A small audio captioner, trained from scratch.
Model: waveform 16khz input, encoder depths [1, 2, 2], encoder widths [128, 192, 288], encoder rnn gru, decoder layers 6, decoder norm layernorm.
Data: trained on synthesized solo parts of chorales (CocoChorales), 39062 training examples, 4.6 epochs.
Rows from block 4 of the audio encoder of a small audio captioner, named by matrix and row number. Each number is 500 + 25 x the weight over its row's rms, rounded and kept within 0 to 999. All counts start at 0. Numbers have three digits each. After the name is the row's rms in percent of the matrix's.
After each channel's rows are labels from the 100 clips, of 14976, where the channel reaches its highest value: "loudest" is the band of the loudest frequency at the time of the peak. Only what is clearly more common there than usual is listed. The data: synthesized solo parts of chorales (CocoChorales).
# conv: width-3 conv (encoder.blocks.4.conv.weight, 288x288x3, each kernel summed), inputs 144-215

conv.143 091:478497500474522500475500521500470466473493473500482527525464476512454473499518504500500482497500500500500531491477500500500500500474500524524500495548470500500519431476560467511515475500526542500441507519500500528500
loudest: 250 to 500 Hz

conv.30 098:476503500483486500500500449500500522500531500479477501435473500500500453500500515500500482519500500526518500519467523533500500500528537531500500506525500500544521518521473476478506424472466472463524468481475500484525
loudest: 250 to 500 Hz

conv.181 103:525500520500521500519500500477450500516525500500523505498518508524500500478500526518482518524481500500500462480547519500462500519546523531537492527500540472534508479481554504525500500538523500500529463500500500463563
loudest: 1000 to 2000 Hz

conv.77 099:500455482526478500481500543482500476558531500450479500500500482500500536489518500522500470506530500507519476503500500500475500481500500500525518500500464500421553500472472500500500500428547517500483500472470500475485
loudest: 500 to 1000 Hz

conv.158 100:500500500500518450465500500500500457500529500471500520524477520445500501438500523579524500566500480534529500508517498527532469468486516485471500481500532500481478459527500500500516518500500473472500539528457500500478
loudest: 250 to 500 Hz

conv.60 093:476500518500500500500479539501475500529530500482455500500487500519518500423509465452455473520474500478523500500478500500461500500471500480526521500467482500478519519500460476500500473552520524517525500513526500475518
loudest: 250 to 500 Hz

conv.58 091:473500529500478500442500500500500522454539500500500524521491525500524500554500538465500500520500537500476543500526480500472522500500500526477483434477497478500500500482500497481503517473500575523500518553500474444481
loudest: 500 to 1000 Hz

conv.80 096:522500500500549504450455500500449500477461533484500467477500467468500526492500499528500500473471500521500450472561500483530479465485527458500501518500478495468526440496499500519500529470505541481500521534477481531496
loudest: 250 to 500 Hz

conv.132 093:570493431479500532491500500482508475479500549500521446500473500549500500500500480500500500527500470520521458500531513500550483500503469466522502530536543500500500500500500500500500500500461522484528528530548500517519
loudest: 250 to 500 Hz

conv.256 099:500525517500479500500472552476478507500500518474500500477520500511500473527480500500533500431500473482527598500518478480500500476440463482500500528500459500500520500480460500484500514519500500519534516506530525500500
loudest: 1000 to 2000 Hz

conv.75 101:473500500500481500499504500458529500521500467520500520500521471456478516482567500500558500477500473476500519500501508500500500500476459500554435459500544500552459526439534500534500500583492542489500500500498480534477
loudest: 250 to 500 Hz

conv.278 101:481525463500480481470482500484482526528500483500534521500455500475500500481500473500500477500500502500476557497516454500500472500500518465485474502500500545500492532503542474500500521500500500462471500533549523457448
loudest: 1000 to 2000 Hz

conv.142 104:500519500500522500498473472486519500526500524516520500480500512500500520500518522462565484457500482477528472483470556549512517444509468519481489500555500500500548481500477500500477500480456476484456468468500522521500
loudest: 250 to 500 Hz

conv.209 101:544500500481500450518454531500482467500494474437525496500500541519496500500500500463500469476524505487478500500518500478458481500455482500483571500570478502449500480524473463500500461500518500500500535516500451511500
loudest: 1000 to 2000 Hz

conv.89 091:447501500437531471532500473484475480525500472521500531520500566506500526478500500546500500500500478552500558500500445522493500548500500540467500500500507500474500544480500500471517500503500503461524500462500440503446
loudest: 250 to 500 Hz

conv.8 096:539534482519479500537500545523500500526521500475497448441467500496450540477500500522482500500517500500500473500500474500484500506463500500500494467535495500488500445482500509474551500516483500497500546496500518517463
loudest: 500 to 1000 Hz

conv.19 094:500571468563449473500500522475478477519460500500500477500504504500473487525500519507460510500555548500471500500500500527529521500467500542500501519523480536524472476523500519515522500523500500498549476499473500500500
loudest: 250 to 500 Hz

conv.186 100:500483513500480475500549500570476500460474500500500500520500526499525500522479500500467512533500407524500491485572500523500519500500479483501495500500444500450500542472521527469517521500500473479500500500500483479521
loudest: 250 to 500 Hz

conv.128 107:500514500500471518483568500500515526516473500520500500531483482500531484447500500500480527544500500500519479500474500485498479480500505446503532500443519496466478477500553500521500500472455516523500444500483481504500
loudest: 1000 to 2000 Hz

conv.194 094:476533470500500500533500500500467500500500477478500500521500490500520529468523500498545500526500502469475514500500500500500500532543500532519536528500500500524526526552500465500500500528500469500500500526512500480523
loudest: 250 to 500 Hz

conv.268 111:534519524522524524533500500517477500487530520480481500526549483500478545426484500477500517482484523500500523500525500455500517521500500500500531500481473500500516529500481483500517517486485522462476468484512482536472
loudest: 1000 to 2000 Hz

conv.87 096:465500545500478476515480476500530500556539500500500524543500500523500500472500500520500518535500500563500500500519449500450531500478518446507475500476465500464500520500493500507468480441540500539470430500500500500483
loudest: 250 to 500 Hz

conv.104 117:478482516517500500485500487475460466467500511500500534456480500516524500521476500483500480500500500524479519500500524532484515500500483516535487531516465500500500500520443500472473471500457500500500539500500518448487
loudest: 500 to 1000 Hz

conv.287 110:500543500539500500500539480522500535500500482500538538500500528500500505514500500459562478525479517517500543483503480559469476516500491500568482521500500546500546500482480500520500531474515518551524474500557518482530
loudest: 250 to 500 Hz

conv.81 098:479500500500527481482500500530500504522500498480500526517476473500500500479527500482464500500500500473477519500500500506500482500523546481476476500485500508500522500500520500483479534522590483500520491516499478561500
loudest: 500 to 1000 Hz

conv.135 101:481518500500522539523476526500442546500500500470500521470500482473441471519519524525472457522511510459500520517454523481521541530480500504528500500469500500520575500495502500500521500439432444517524500500495500533500
loudest: 250 to 500 Hz

conv.24 101:527481500483483500497533525521524521544500460518521472500452531467522484535500539515532500535473500529500505475519441520476500500542571480451457550500500500536527500500497473500500500455477476517517471500483500516522
loudest: 250 to 500 Hz

conv.166 104:476519474524500486531482524518484500500523529541532504477500482500482465535543500538520516552534524482455448500519534476530500524485568561500544500525533521479518482529462495534500471521472542420500500500500474518503
loudest: 500 to 1000 Hz

conv.281 107:500481517519500550518515500518500474522500558472483500479508500524553500489476520499500466483517482522476471543463500478500500448468474427531500474479500500519481500461498519565500484500500500500500469532500500465480
loudest: 250 to 500 Hz

conv.102 105:483539500519469500485504500500500483484500477500500500500500500540484477517500500517500500470522478520500491494525478500501518502503514500483545480476535517483446463511522458520527500480466500500520472500500477476500
loudest: 1000 to 2000 Hz

conv.183 100:500500500536517452517467541500521500529497500500486549512477516514500500518500500430556549433517478476500480523522524500500552500500500468500500500500506526543500500549536524510500500500500500500500523500542471461500
loudest: 500 to 1000 Hz

conv.187 106:522541457500500500515465481476515500464439500517500500483500500486522545478504500500477500456500466475500513476476556500475500496448514500500500479480500539483500490500483522478565476505519500506500500473466500500509
loudest: 500 to 1000 Hz

conv.13 105:500523545519500500502482500500484500500464524500500500475539557444502480500519477441506518500482483484537517500442522500500500477478451552500500482483515469523500518527531528528500545500540481479526516500518500500500
loudest: 250 to 500 Hz

conv.198 100:500500500500536500473500500479500517500500424482500529530438545477526559520500500500521524500500478519554500500576500517500539527452496500475500545500459535481500500525529500500520500500500487483500502500470473500474
loudest: 250 to 500 Hz

conv.189 098:500500481500472500525480500521476524516567475493500536518500448500500458500520500522523474479522530522475519500500500500500500530495500504538500449480500500480503500474500514493447492460495474524469445500526459500516
loudest: 250 to 500 Hz

conv.246 103:500500523534452469500470517534513500500551516521500500500521492500500525500506500535520480500553500480500500502522500500500473525518552476554536533500479533445544485488500461500482468500538533518546453500469481526500
loudest: 1000 to 2000 Hz

conv.141 084:467490500533500472496477463414505442524500500521437500532445550522476534470500465468500544534503500522500510528500531500533528500507463500464500500480466500500535500468520523500523500494469535473470467538500500500500
loudest: 250 to 500 Hz

conv.215 095:536514520500527500500500566468467465500508500463528466500501469523500500500475545521473500500479500500477500467519500481522455508472478506518470517500500500459490500500480500500500468484500500500479428544500532517452
loudest: 500 to 1000 Hz

conv.169 088:500500500451475500475500569500469528519458459500500495477500500571500480519500500500482476500500528500500500534530500493500475500470499500500453500500530500538467580549500550480464500533472515539531500462500522461500
loudest: 1000 to 2000 Hz

conv.228 105:478500515564500483482500500500500500497525479518522500481488545513473477500500500558502518478540500520419467500527486582519522470500516477500520554565473500500459500464500545500515531475516500524500536484500481419500
loudest: 500 to 1000 Hz

conv.255 094:571500500500461541528471480500480474524470500500500500522499462462522501518445500500521480492479500525461530473500481466471500470477500478467500509484455500485500479500496479474500486521465457481500479478499500500479
loudest: 250 to 500 Hz

conv.249 102:519500500493517474500530500500500461482500519500538479522534544518478463500500541459472557500483500566500469500556485448517500500545469500500500525462529475526492452546500481500442518500525483483496521478500500522500
loudest: 500 to 1000 Hz

conv.218 097:500481503480500539533477473500521500500482533523500484472484524503500500500517521500458500479474500500500500472515476472459523479452500500547500521500496500494540459500525474500482479428494537500500500489500500445500
loudest: 500 to 1000 Hz

conv.12 104:500500500553500500526445490505499517533500485557500525466517454500533518500474485500518505437537500566483500500500500537547528483500447472496522500500475547479500500500517500500485500522500494482465515500500500472500
loudest: 500 to 1000 Hz

conv.9 101:500500500500462524498522500500481526478479500500482559500518525500540547500515469420482539500509450447483500481463467500480500518521477500520529500496500535473525526509482500576517537450500486547500516483519500527518
loudest: 250 to 500 Hz

conv.280 111:522523500522500494539460515500481500525558496541500500548455513499478500478500500500477500500478539478455481500452483462522495485514546447490500466552461452532500472503500500483551500485500458500476505452476500500516
loudest: 250 to 500 Hz

conv.3 097:500521458456500483460526483517500488484527500519474530500500500543505533500472558525478527520460470500496500522502499477500484478520500482500498441500477500500480520500500474435538500500461473500477515534558500433500
loudest: 250 to 500 Hz

conv.113 104:517482500500479462500500477500500484463519485500472517528500500518546520500550573500497500500499500500556500565500543535500483500528516444551530502477500500500479459538500446521500500500500500466500519526517548492500
loudest: 1000 to 2000 Hz

conv.199 092:518500518500521478500500478523422521500500505519500538536531526472473500500523528543533545480500540493531466554500443495458528500526473477500500479439500465523503500503483520450518519481482462521465461500500535521477
loudest: 500 to 1000 Hz

conv.168 099:457500500534474495567480475500484562496521500500500500467500500521500500470523500500500500483518483524534468553500535473529500517535500524500520500500518500510459437474520521458473480500478500500500558500496481454517
loudest: 500 to 1000 Hz; 1000 to 2000 Hz

conv.53 109:471500500505500500500473519519500500531500500514472480500543524500486461523535500527521500500500500463474484500462513462500525500500500477500523478481500472485500516472500509500516500500500481500516549500500500476500
loudest: 250 to 500 Hz

conv.146 108:523532526447520465467515500500516520541500468500500500473500482457500500468486452538532556500523500500459500500455500493500518473527529500480526524525481500517500462527500485521502500480465450500516516500481500500511
loudest: 250 to 500 Hz

conv.271 088:500456500541442478481500500521522475500477500526473529517481528553522527500524482494467526501505500522482538502540500472500531500571468500518500525532525500500500430500472500500500479518481520519500500468532475500500
loudest: 250 to 500 Hz

conv.119 090:500522504471500533538464481500477525500500500517500536471486523500521500454520535534473495560500524500527465472526485537469525500524500502442488476531523532500544528522500500456536500500531494470500528500500500500550
loudest: 250 to 500 Hz

conv.51 095:548453478513479454500482472521477500562500500500500528500537506522476500520482515516510458500500540476483500472533528449500534482525500500481484500500532439500483500500543500500479500452523522523520485500455480500480
loudest: 250 to 500 Hz

conv.188 095:500500500500530510500479471500479482500520538519455500529465500530458468523500500517533500500500511543528552500500517500541449485517520519470500474519474485518500475544471500525500523564523500468500534500486472520504
loudest: 250 to 500 Hz

conv.254 100:516477500517527521537538500500500500529485559542517500478523502500469457515500473476548500542518500500500467500525511500500500520470474458515500500522500500500500480481500532500550498500516576502498500522481473497482
loudest: 500 to 1000 Hz

conv.286 106:516500475500508500518500483518517485474488500478500522524500500500494517509492480464545526500502537500469527500500442482459521500500500517500582500520523500482515516492480498481500518483435500500478464531500500500417
loudest: 250 to 500 Hz

conv.171 104:500483500500459500500526482500458422500500482481543526521504518509500560500500547536470500520500516515500516500500526500481511550469447477485528482517522500500454476500500545469522466520484526476500529511516518504500
loudest: 250 to 500 Hz

conv.192 099:471457500500459547456500520450500523533478521500411479455522538524500493500521484529480500500548500500500519500500500539520482532481455551424518473494522527500469479461477500538522465517520523523500500472533500517500
loudest: 500 to 1000 Hz

conv.219 102:547517552500522478500500506500478517500480453524508483532551500500523482519528500500516532500527475500461482455474500500500550545474482518500500500522481500461516500500516500500480475545525498500500500500500500516470
loudest: 250 to 500 Hz

conv.18 098:500470500500500463499477500463492459471425500483500500500500500485500500528500500458565500523526491500522518500475518517467523521437474487445500521500533564500534498478500500402422478500500517524528483451480532471448
loudest: 250 to 500 Hz

conv.191 091:435500500500500468500500529500521500534500479500500500500475496528518518544524500500477500500545573498480484472435500497526491486509471463479503454446482506500531510538468568478519532527478541522448527500475472475488
loudest: 250 to 500 Hz

conv.193 109:500500494500483541563500541480544521487558444500500497434500500500481446516479500498500500458500479473511500500500500463474483513458535516480500500530500500500484470500500500500500519553500539502449500500481523563515
loudest: 250 to 500 Hz

conv.239 107:484561533424524481467483526500482504500535539521500496495534500530521482470479538500500547482457514500519497471481448500500500474500528467479474532544506541500523515463500500500500517477519500474500518525524500500539
loudest: 2000 to 4000 Hz

conv.201 108:495518500505472485525531482476532527529518450529526484500500547500536536500500500469526530500500478500480528500500520516523516500500476500500516509524433500513479519500477510500471460433475483500525515500477500500445
loudest: 250 to 500 Hz

conv.139 096:500500459500517499500500505526524503500460500500500500487475471484478560524500472527500471536535480529481485508493421520500507500477500500477500482484482537524500529500526500500500482500500529519521517500518519500468
loudest: 250 to 500 Hz

conv.211 098:500489482519500478500520500500477534500500461500518517527500507478574554495481500452483446500500500471500500500500500473483526484477519500471500500500478500522480527531483500539469527479468500500456479476481542479500
loudest: 250 to 500 Hz

conv.78 106:427500500473476457518500482500497482500500550500483534519517500543481570500500484500525449482488500536500456500482526500553500500500523500520527518468500473476458520521532521500500517483486500500463485500500480532500
loudest: 250 to 500 Hz

conv.149 100:530474500542520539500507481500500496554454500500470477579500522479500502511462521500518500484500500494483500458473500477502525484500500432521435474500500473541519538549553479500522479482541500494551495500521500500528
loudest: 250 to 500 Hz

conv.177 097:500457500500500520450546500523531527469450552532453461500530500500471500500519500501549462483481510500500500500500500500473500532500532500472521518520566500462500474479480507462529500518518509500500487482468500463550
loudest: 500 to 1000 Hz

conv.117 104:482500479500519478469508500531522489529500500530496565500500512477500520526540517477565517500500480530445440479487500500476500483453500459484500500525477485523517538500500523472487448479500500517500452537482479500500
loudest: 500 to 1000 Hz

conv.121 098:466500500500500500539477500520527500500500500500529518533466500545477500500526500496500531524500547500500500500500468480520481527473500500520500498459471483522500500505500500523523451458500522500451500482500500500475
loudest: 250 to 500 Hz

conv.163 106:500467500519466520550460487518500523532500500517469517500543500481500524471480482500500500520500517500525500478514482534514528500460468553528500500516519450500477500500524500500483500500518500506500495478515500500519
loudest: 250 to 500 Hz