python train.py --dataset="synthesized solo parts of chorales (CocoChorales)" --noise_aug=0.002 --encoder_activation="mish" --encoder_kernel_size=3 --decoder_layers=6 --decoder_norm="layernorm" --decoder_bias="all" --decoder_qk_norm=false --decoder_positions="rope"
Rows from block 8 of the audio encoder, named by matrix and row number. Each number is 500 + 25 x the weight over its row's rms, rounded and kept within 0 to 999. All counts start at 0. Numbers have three digits each. After the name is the row's rms in percent of the matrix's.
# weight_ih_l0_reverse: GRU input weights, backward direction (gates r, z, n stacked) (encoder.rnn.3.rnn.weight_ih_l0_reverse, 384x256), inputs 0-255
weight_ih_l0_reverse.351 105:533500500500500500500535560500500500500462549445500537558500500500500500542548455500536500500500451500464500500500500500500500500448500500500532500553530500457500500500467500500500467544536500500500500500500535500500543532500500500500464500500557500500500500500500500500500468500500500500500462500466500500537500536532500500500500454500455500500500500500500500500448500534500500500544500500500541500500560500500534500500443464500546565500468442500500500451532500546539500500500532500500500455500500548536541457500500500500500500500466500500543500500565539456500500546500500500500500500537500463500500574529500500500547500500500500446500500455500500500530500533560537500500500447500500466439500500500500500500500500500500500500444500500500500500535456500500500541500500
weight_ih_l0_reverse.352 096:500500535500500500540444446462500542500500500500546500449500500534500500500540500500500500500465500500461500536500500500500500500500537500500500500500500500500500500500500500500443500500500439500500537544500500462500500456500500543539500544500500500500500500500500500500500500500552500500500500453500500455500500539500500447500500565541500500500548500500500500500451500448553467535442500500553433551465500500550500500500549500500500500500442500500500537500464500500536500461464460500500500500500536543500500500465459500500462500500500542553500539500500500500438459500500500500461500500535500500459448500500545448500536550500500500554500449500500500500500500500500500500555500543500500500500500500557533500500500500500500500500500500500500500544553538500500500500500500
weight_ih_l0_reverse.353 087:500559500548543500548500500448500500500436500500500461541500452500500500535442500500464545500500547559500462500500452552500500500500500500544537548500451500500500500557500545500541500500500500500500500454500500500536500500500500441461500500545500500500540548500447453500500438500500500500500500500444500500500500500500500500500500540552500500500556500549500500500500500500500500500500545500500500430459500500500457500500500551500500500500500500500500500538453547500554500500500500500500500500500500500500457500500500554540541500500500500500454448500500500500500500538500500451500538500538500500565500500500500500500552541500500500564500500500500500500500500500555500500542500500500455500500500500500500500500454500500500547500500500500500500500500500500500500463500500
weight_ih_l0_reverse.354 096:500500500544555500457537500500457500500542500500500500500500500500500500540500500500500500500500500500500500500500500500500569500465462500500536500534540500500539500500500464554500500500536500500500500542500500500500500456546500500500500500558500500500547450467430538500538456500449500500500541500500500500500500500460500500500500500539500500543542533500500500500500538500454500500500500537500553500500500500500543542456500500542500500500500459500500500464548500500500500500539500500500461500500500500500500500500500451545500465539500500500542534500544500550464500555500500500500500461500500557500540500550500500500442500460500449500500500500500500500500500459455453463500500500459500500500500500454500455500541447457500500500463500500500500500500446545466453500456541
weight_ih_l0_reverse.355 100:500500500500500500500500500537500547500500534500539500500500500500500532500465464500553500500500500500543500500500500540500500463465500541537500500500529500543500460500500463500551457464500500454500500500500462500500500500540500500500500500500534537546500500462469500500446500500500500500500500500465466500500500456500500565546500465500500456462500543500500500500500463449500500536500466500500500500500546500500500500500500500500500500500549500551546458500500463461500500463467500500466466557500459461463545500457500460500461500535500442500537461500550546500554500500500500539453500500500460500457500546500500500460500500540538500500500500500500468500535461500500500500538545500452500500500548466540500500533500500500500464500500500500500467467459500500500500554542500
weight_ih_l0_reverse.356 095:500500500464500500533500500500500500500461500541500573500465500446500464500500500500500460500500500500464458544462544500500500500460500500500500458500500452500457500500500500460539500460500500500500500460500500500500500500500541441500535500500465500546500561500500500500446500447460500547553500500465500500538500500500500500500500500500500500557541500500500535500500537500458462500459540500500500500500457500500539447454461500500463455500500538460551500500500539500500500500500500500454500500500500500500545500556550500548500500461540500461500533500500500500552500460500447554500500535500500500500500500500500500500500500545500548500500500500500500500500500500500500500500500500540500500461500449537500464458536500500500458500500550500500461500500500500439500457537500
weight_ih_l0_reverse.357 084:500500500500500500500500577448500500454500500449500500500452500500500557553500500500500500500500500500500500500500554500462500445500500500500500500500500542544500500500500451500500500542500449500500555548500500500500500500500500500500558500500500500500459500500500500455449455500453500500440500500552500500500500500500500500500452500500500500500543500500500550500500500500500548562541500500500500500500500500500500500457500538500500500500543500460444500500500500500500500556447500500500500500500539500500449500500500500549553500500500500500500500500500500500500500460500500500500543500500500500551500434500560500500459500500500500500500557500451464540500542500500500500500500500562500500500500500500500544500432500557456500552445459500500500500500540448500544500500500
weight_ih_l0_reverse.358 097:500500463535454500552500500453539500550500500500500462500500500500500500462533557535455500500453467500500500452500500500460500500452540546538500500500500463500500553445500500552500500500500500552462500500500500500500500545500500500460500500532500500500500500500543500442500500544500537500500500447500463500544500460500500500543500500500460500500500500462500449500500538500463500500500500500461500500500500500458500541500554500500500459448500459500500500500547500535500500547465500500500500466500434533500500500459500456500555536553453500500500500500539500500500555500500536500500553543500500500540500500500500450465549452500500500500500500500500444500500500500500500500500500500500500500500500500465466462500500500500500500500500556500500542500500500500500546500463500
weight_ih_l0_reverse.359 097:500500500500549539500549500500537500500500534500545500500500500500500500462500549500542500538539534500500500500468500500500500500500500500537500536500500500500445461500500500500500500500500500500443544500500500537500500500500500500448461500500500547500500500537539500500500500500459547500567500500467500500441463534458500500500500500500461500500500461500500464540443500500500550500500500550449538460536500500500450500459557500500500500500500500443455500463500500463500439542500545500459543500535500500463500500500500540537500500548500461500500500461500500500500500500500500500500500500500500500555500457500500457460500500453500500500551500500500463500451536500500500500500500500549464537500535548500500538500500500500500500500500464500541500556500456461500500500500460
weight_ih_l0_reverse.360 085:500500500542500555541500500500500500500500500451500500500500450500500500500456500500500500538538500460561500500500500500500449500500500500500500545500535500500500500500500546500500500500540500500500500500500500500500556500500500545550539500500500500500549500500500500500500500500543500500450456500500500500500451500500542542500500554500448545500500500460500500500500500447500566500500545500500500545459500580449500500440500433541500500500500500500500540500462500500460500439462500549500500500565500500500500500541538500548500500500500500500437500500455500500500539500500500500500500500500500451500500500500500454500443500462500500500500500500500500500555500500500500500500555500540500500500500500500500568561500449500500500500500500543500500500500500552500500500500545
weight_ih_l0_reverse.361 094:500500500500500500537500450500450500500458454500466543500464500500500500448500500500500500542500500500500460500456569500456442500500500500500500444500461500500466500500500500500500533500500500453500541547500500500500500500500500544541500500500500500550500534500500542445500500500500500455500456500461536500449500500500500500542457500550500500500500500500533500500441500455500546548500500500500500500500538500459500500554500548542500542500500500500548500500500500540581500500500500500500500500457543500464500500500563500500500500500458500500500500554500544500500500500500500500500500533500500500500500564544500500500500538500436500500451500500500500500500500500500464500500500428500500500500500457500500500500500500500568500500500462562500500500500500500500550500500546
weight_ih_l0_reverse.362 094:500500500500500461447500500500450458500549500500500456500558500500500500500500500550546500463500500535500500500541556500500500500541539500565500533500500536545500500543451542449500500546541500500500541500500549500500540500500500500500500453500500500557461500542441462500500500500464449500500457500500500455537500561500455500500500500500500500500500500500500551459449500500500500500441500500500500500458500500500548465500500500500456500500500500500500500500500541500500500500500500500500536500500500500500500500500500500456500500500500500500500500500500500543500456533500500500500500500500552500550500533500553500463500558534552456500500500500534500500500500500500500500500500500452500500456463500451548500500446500500537541500500500500500500500500500545500445460543500
weight_ih_l0_reverse.363 096:500500500562500534500500460557500542500500500500547500500500500435500453535500448461548500454500500500500545500500500500500500500500542459500438500500450451541500500500500500459461500456500550500539537543500500551500443538500468500500500534465500457458500500500500500547500500546500500500541463500544500500449540500500460532457534500500500500500549446500462500461500500500500500451500456500500500500500443500500500500500500500500500500500500500500500500500451500500500500464444500500500500535448500500500500500500500500500500500547450544500500500500500541500500500461500500500500500500500500500500452500500500500538538466500536454500500454547543535500444461533500500500500500500500500500500500500500500500500500458500458500448500500500500500533500535500500500500500500
weight_ih_l0_reverse.364 091:500500500542459500456500500539500558500500500500500500500500455500500457500500443500500451500500500465545500500500500500450457500450500459500500500500500500500500535500463500445500546463458462500500554500500500500500500500465500500500500453500500500500500500541451500500500500550500558500500550541500500500500500500500500500459500500500500500438500560552500500500500500456500543500500500500500545500541500545500500500551500500500500500500500500500500500500500500500500500500500461541500446500436500500544547500457500500500462500500455500453500500500460500552500500500500500500553500540500455500500536500554461549500500500458500500500458500500543455500500543546454541500500500500500500458500443500500500540500459500500541500465500500500500446500500500500459500500500500
weight_ih_l0_reverse.365 089:500500500500444464500500455461500549500500500500500500500500500500500500500500463452500543500500500463500500500500500500463500500500443500500500500500461500500500500500500500550549500500435500454564549500500500500500450500500500500500500500500547500500500500446500500500500538500460451500500500500500500500500500453500500562551500500500500500500463570500551500500500461500460500500572500500449500500553500447500547500554453500562500440461545500500500500543438500539500500555500537500500545500500500500500500500500500444500500548500500500453500461500546500500500500500464500462500500500500549456500500552500465500500500500500538440500500500500500466500500500500500500500500500500500500452500500500500500546500500500500500500544500500500500500500500500500537500449463500
weight_ih_l0_reverse.366 085:500500500500560500500553445547500500552500554500500500500460500500447500443540500500500500500456500500500500500452500500500500543455500500500500500500458568500500500451500448500500500458500500500500500500500500500500500500552555538500500500500500458500500500500545547500458500500500500500454500500540500546462459558451500500500545500454500500537500548500500500548500500539500500500500500544455500447500500500500500500500454500500500500500500500500500500444500500500536500550500550500500500443500500500500500460500500541500500457500500555500500455500443455500500500500500500500500500500500500455500500500500455455500500500442500500462500545500500500457500500500500459500500500500500546500500462455500500500500500500500554500500538500500500542554500500500500500500449500
weight_ih_l0_reverse.367 102:538459554459541500462500500560500500500535500541567500463456500537453500500464500500462500500467500500544500468500500500500500500500468457500462500500500500461500532547500500500500464500500500461500545548500457500500500540541500500464500500544500463500500500500500500500500500500500500500500500550500529465500500500500544537540463500465500500500500500500500500500500500500500500534466460500500500500500500500500433500500500500500454500453500500500500500500500500531550500500500536500547500500500547500452539449500500500500436500500500500500546500500500540466538500500464500500500500500456500542553440500500500444460500500500550500500500500500556533500500500500500500500544500537455460500500500500500545450469500500456500500464500500500500500500466500564538500500453500
weight_ih_l0_reverse.368 088:500463500500500465500541500500500500545500500500457457500544550460500500500500500500453500500500538445500500500500500500500500500500500500500540500457500500500500537500500500500500500552500500500500500537500500500500500500500500551500536500500540554500500500443500500459462500500446500435500500541500500500500500500500500457554500433453500441500500500500440500500500500500453500500500500500452441500500500500500535558500500458500500500500500500500500500459500537464500500500500452500500500464500500454500553539500500500455442500548500500540500550500500500500500500500500500560500500500500452500500500462500500544500500500500538500500500500455463454500463458460500500500500500500500500460500554500443459455448540500500545459500500500500500500500500500463500450500461500
weight_ih_l0_reverse.369 091:500453553451500465500500500500500500558500535500464440539500500500500547500500500557500500500453500500500500500500500500453463500460500500500500500500500500450552500500456500500500500500500500500500500453500500500458500551500500500500500500500500500500500500500445500541500500500500500500500500500500500500500547500500500465500500444500500500500500500464536500500500500541500500561500456443500539500538553545500537548500500500500500564500500539500444500500557553500545500500464500500500455500541500500500453500500500500500500464500500500500500500500468500500500446500452500500500500426500500500500544468500500500500500558466500549458500559500540460500500444500500538500500453500500500500500537500468500440500500537500500500500500500500540500500460542500561500500500500
weight_ih_l0_reverse.370 094:500500500500500463422500500500500500500457500565500500500500500500546500469500500500500550500500542500500500500459500500548500453500500500500500500500500500533500500500500500500547500500500500447500500500500453500438500454500500500500500537500453500532500548500500500456500446500575500500541500500454460500537500500500500500500500500500500452565455500500467500543540500500542500500500500500500458500500500500500500462451543500500500500463500500557500500500500437500500500458500500500500500500537500500500500500500500469460500547540500500465500543500456500500500563500500500540500500500567500500500500440500542450537500500453500500500500458500555500500463500557500457548449500500500500500500533500500500500500500500500500500500500449557500500500539500500456500500500465
weight_ih_l0_reverse.371 100:460539500547500500500500500530500500500500500500538536500500500500461500534500464500459500500500500500454500538500464500465500500500500500500500500500500559441562500500500500559500449500448549539536500467500500500543500500550500500500500500500500500500500500500500500540544536500442500538537500500500500500500500500462532500454537468500500500500540551500500465448500542500454500500500500440541500500500500500500500500500469500500500454500500500433500500462543538541500500500500500500500500500500500500500500500500500500500500443500500453500500500500500456500500547542500459456535500500500500500500500536500453500500500553500500500500551500500537535500539500500500500500556465500500500500500448449500500500500500500555462500467500500500500500581461500500500561460500457
weight_ih_l0_reverse.372 090:500500500500551500500464500500500452500500500500452500537500543553557450538500500500500500441500500500500500500500540449500500500537500500500457438451562500500500500454439500541447500500560500500500451500500500500500500500539461500500500441500500500500500500543434500500541500538500500500500451500543500500500461500500464539457500500500500540459458500500500500543500500500558500500500500500464500542500500458500454500500500500500500500500500500462500500500500500500545500500542500500539500500565553500546500500500500500500500500500500500500500500567500500500500500553500500553500500500500500500500500500500450500500500500500538500446543500553500548500500439500500500500500500500500545500459500500551500500500500500500500500500459500500553500540500500500541500500500500
weight_ih_l0_reverse.373 084:500500500500545541500500500500459550500500500500500500500450500500500500500500500500500500462500500500500461500500500500500551500500500500500500500463460500500500500500500552458545500500500500500500500500500554500500538500500500500500500450500500500500500545500457500500446500553500500500500500500500500500500558500500500442545439500500500500547446500500456500455500547551555547500456500547500500549500500451562500500452500500500538500500500500500545549447545500559454500500500500500500450500463500500500500500500500500500500500500500500500500500442500500500500454500500500500500545543500455540549500500500500439500500500541500500500500500500500500500446500500500500500500500435446453500452453560500500500500500500500500500540450500500449500500500500500460500500459500
weight_ih_l0_reverse.374 086:500500500500500444551500500545446461544500500500500500500500500548500500500500542500500452564455459500449500500456500500500500450500550544500500500500461500500500500500500500500549544500500500500500500500546452555500462500500500500500546500456452500500500500500456500500500500541500500500500500500500500500500500500500500500500464500500500500500500444456500500500500453500500500500500543500540500500452556500454500500545500500500500500566500500500500500500449500500500500500500500564553500500500500463500500500500500500448500500542500500547500500500500500444500500500500500500500500500567455500500500500500500538537500450500500500500500454554500500500500500549500451548500500544500456450464500500500544500553439500500500500452453500500500500500500500500500460500450500
weight_ih_l0_reverse.375 108:500500500540500461500500465500500500556464500462500449500500448532500500531461500500443459445500500462456500500545468461539500500450532470500500500500500500500465500500543500464461536534535500500540548500500500500545500500464528542500500500535500465500500500500500500500500535500500500532500500534500500454500550500500500500500500542500500534465500469500500468443545500500429466500500500532530500500500500500500500500500500500500500500500500500463500500445470500500500500500500543500566500500500500500500500529500464500500463469500464500466500541500531500500461500500500500500500500451461500500538466546544500532500500500553500500545500500500500500500500465500438500455533500500460467500469500456542500500545545536500442455500500458500500500500500555500500500500500500
weight_ih_l0_reverse.376 088:500550500500553542500500500534500500500500461500500500500500500500500500500500500500534500500500500541500540500500500500500500456500460435500500500453500500500464450500500500500500500500500500566450557500500500500459500500500542500500500535458434500500540500464500500541500453500446500500500500547542500500500500500542500500459500500500500546500457500500536457543500545545538466500500500500543447500500539500500500500441500500540458500500438500445500500500500500500500551535500500500500500500500463500455500500453456456540457500500552553500537500539500500500452500500555500500500500457500500500500500500463500500500500500500500500500500500500500537500546500545462500500544500500500500450500500544500500447500455500500461500500500500500500500500500500500460500500500443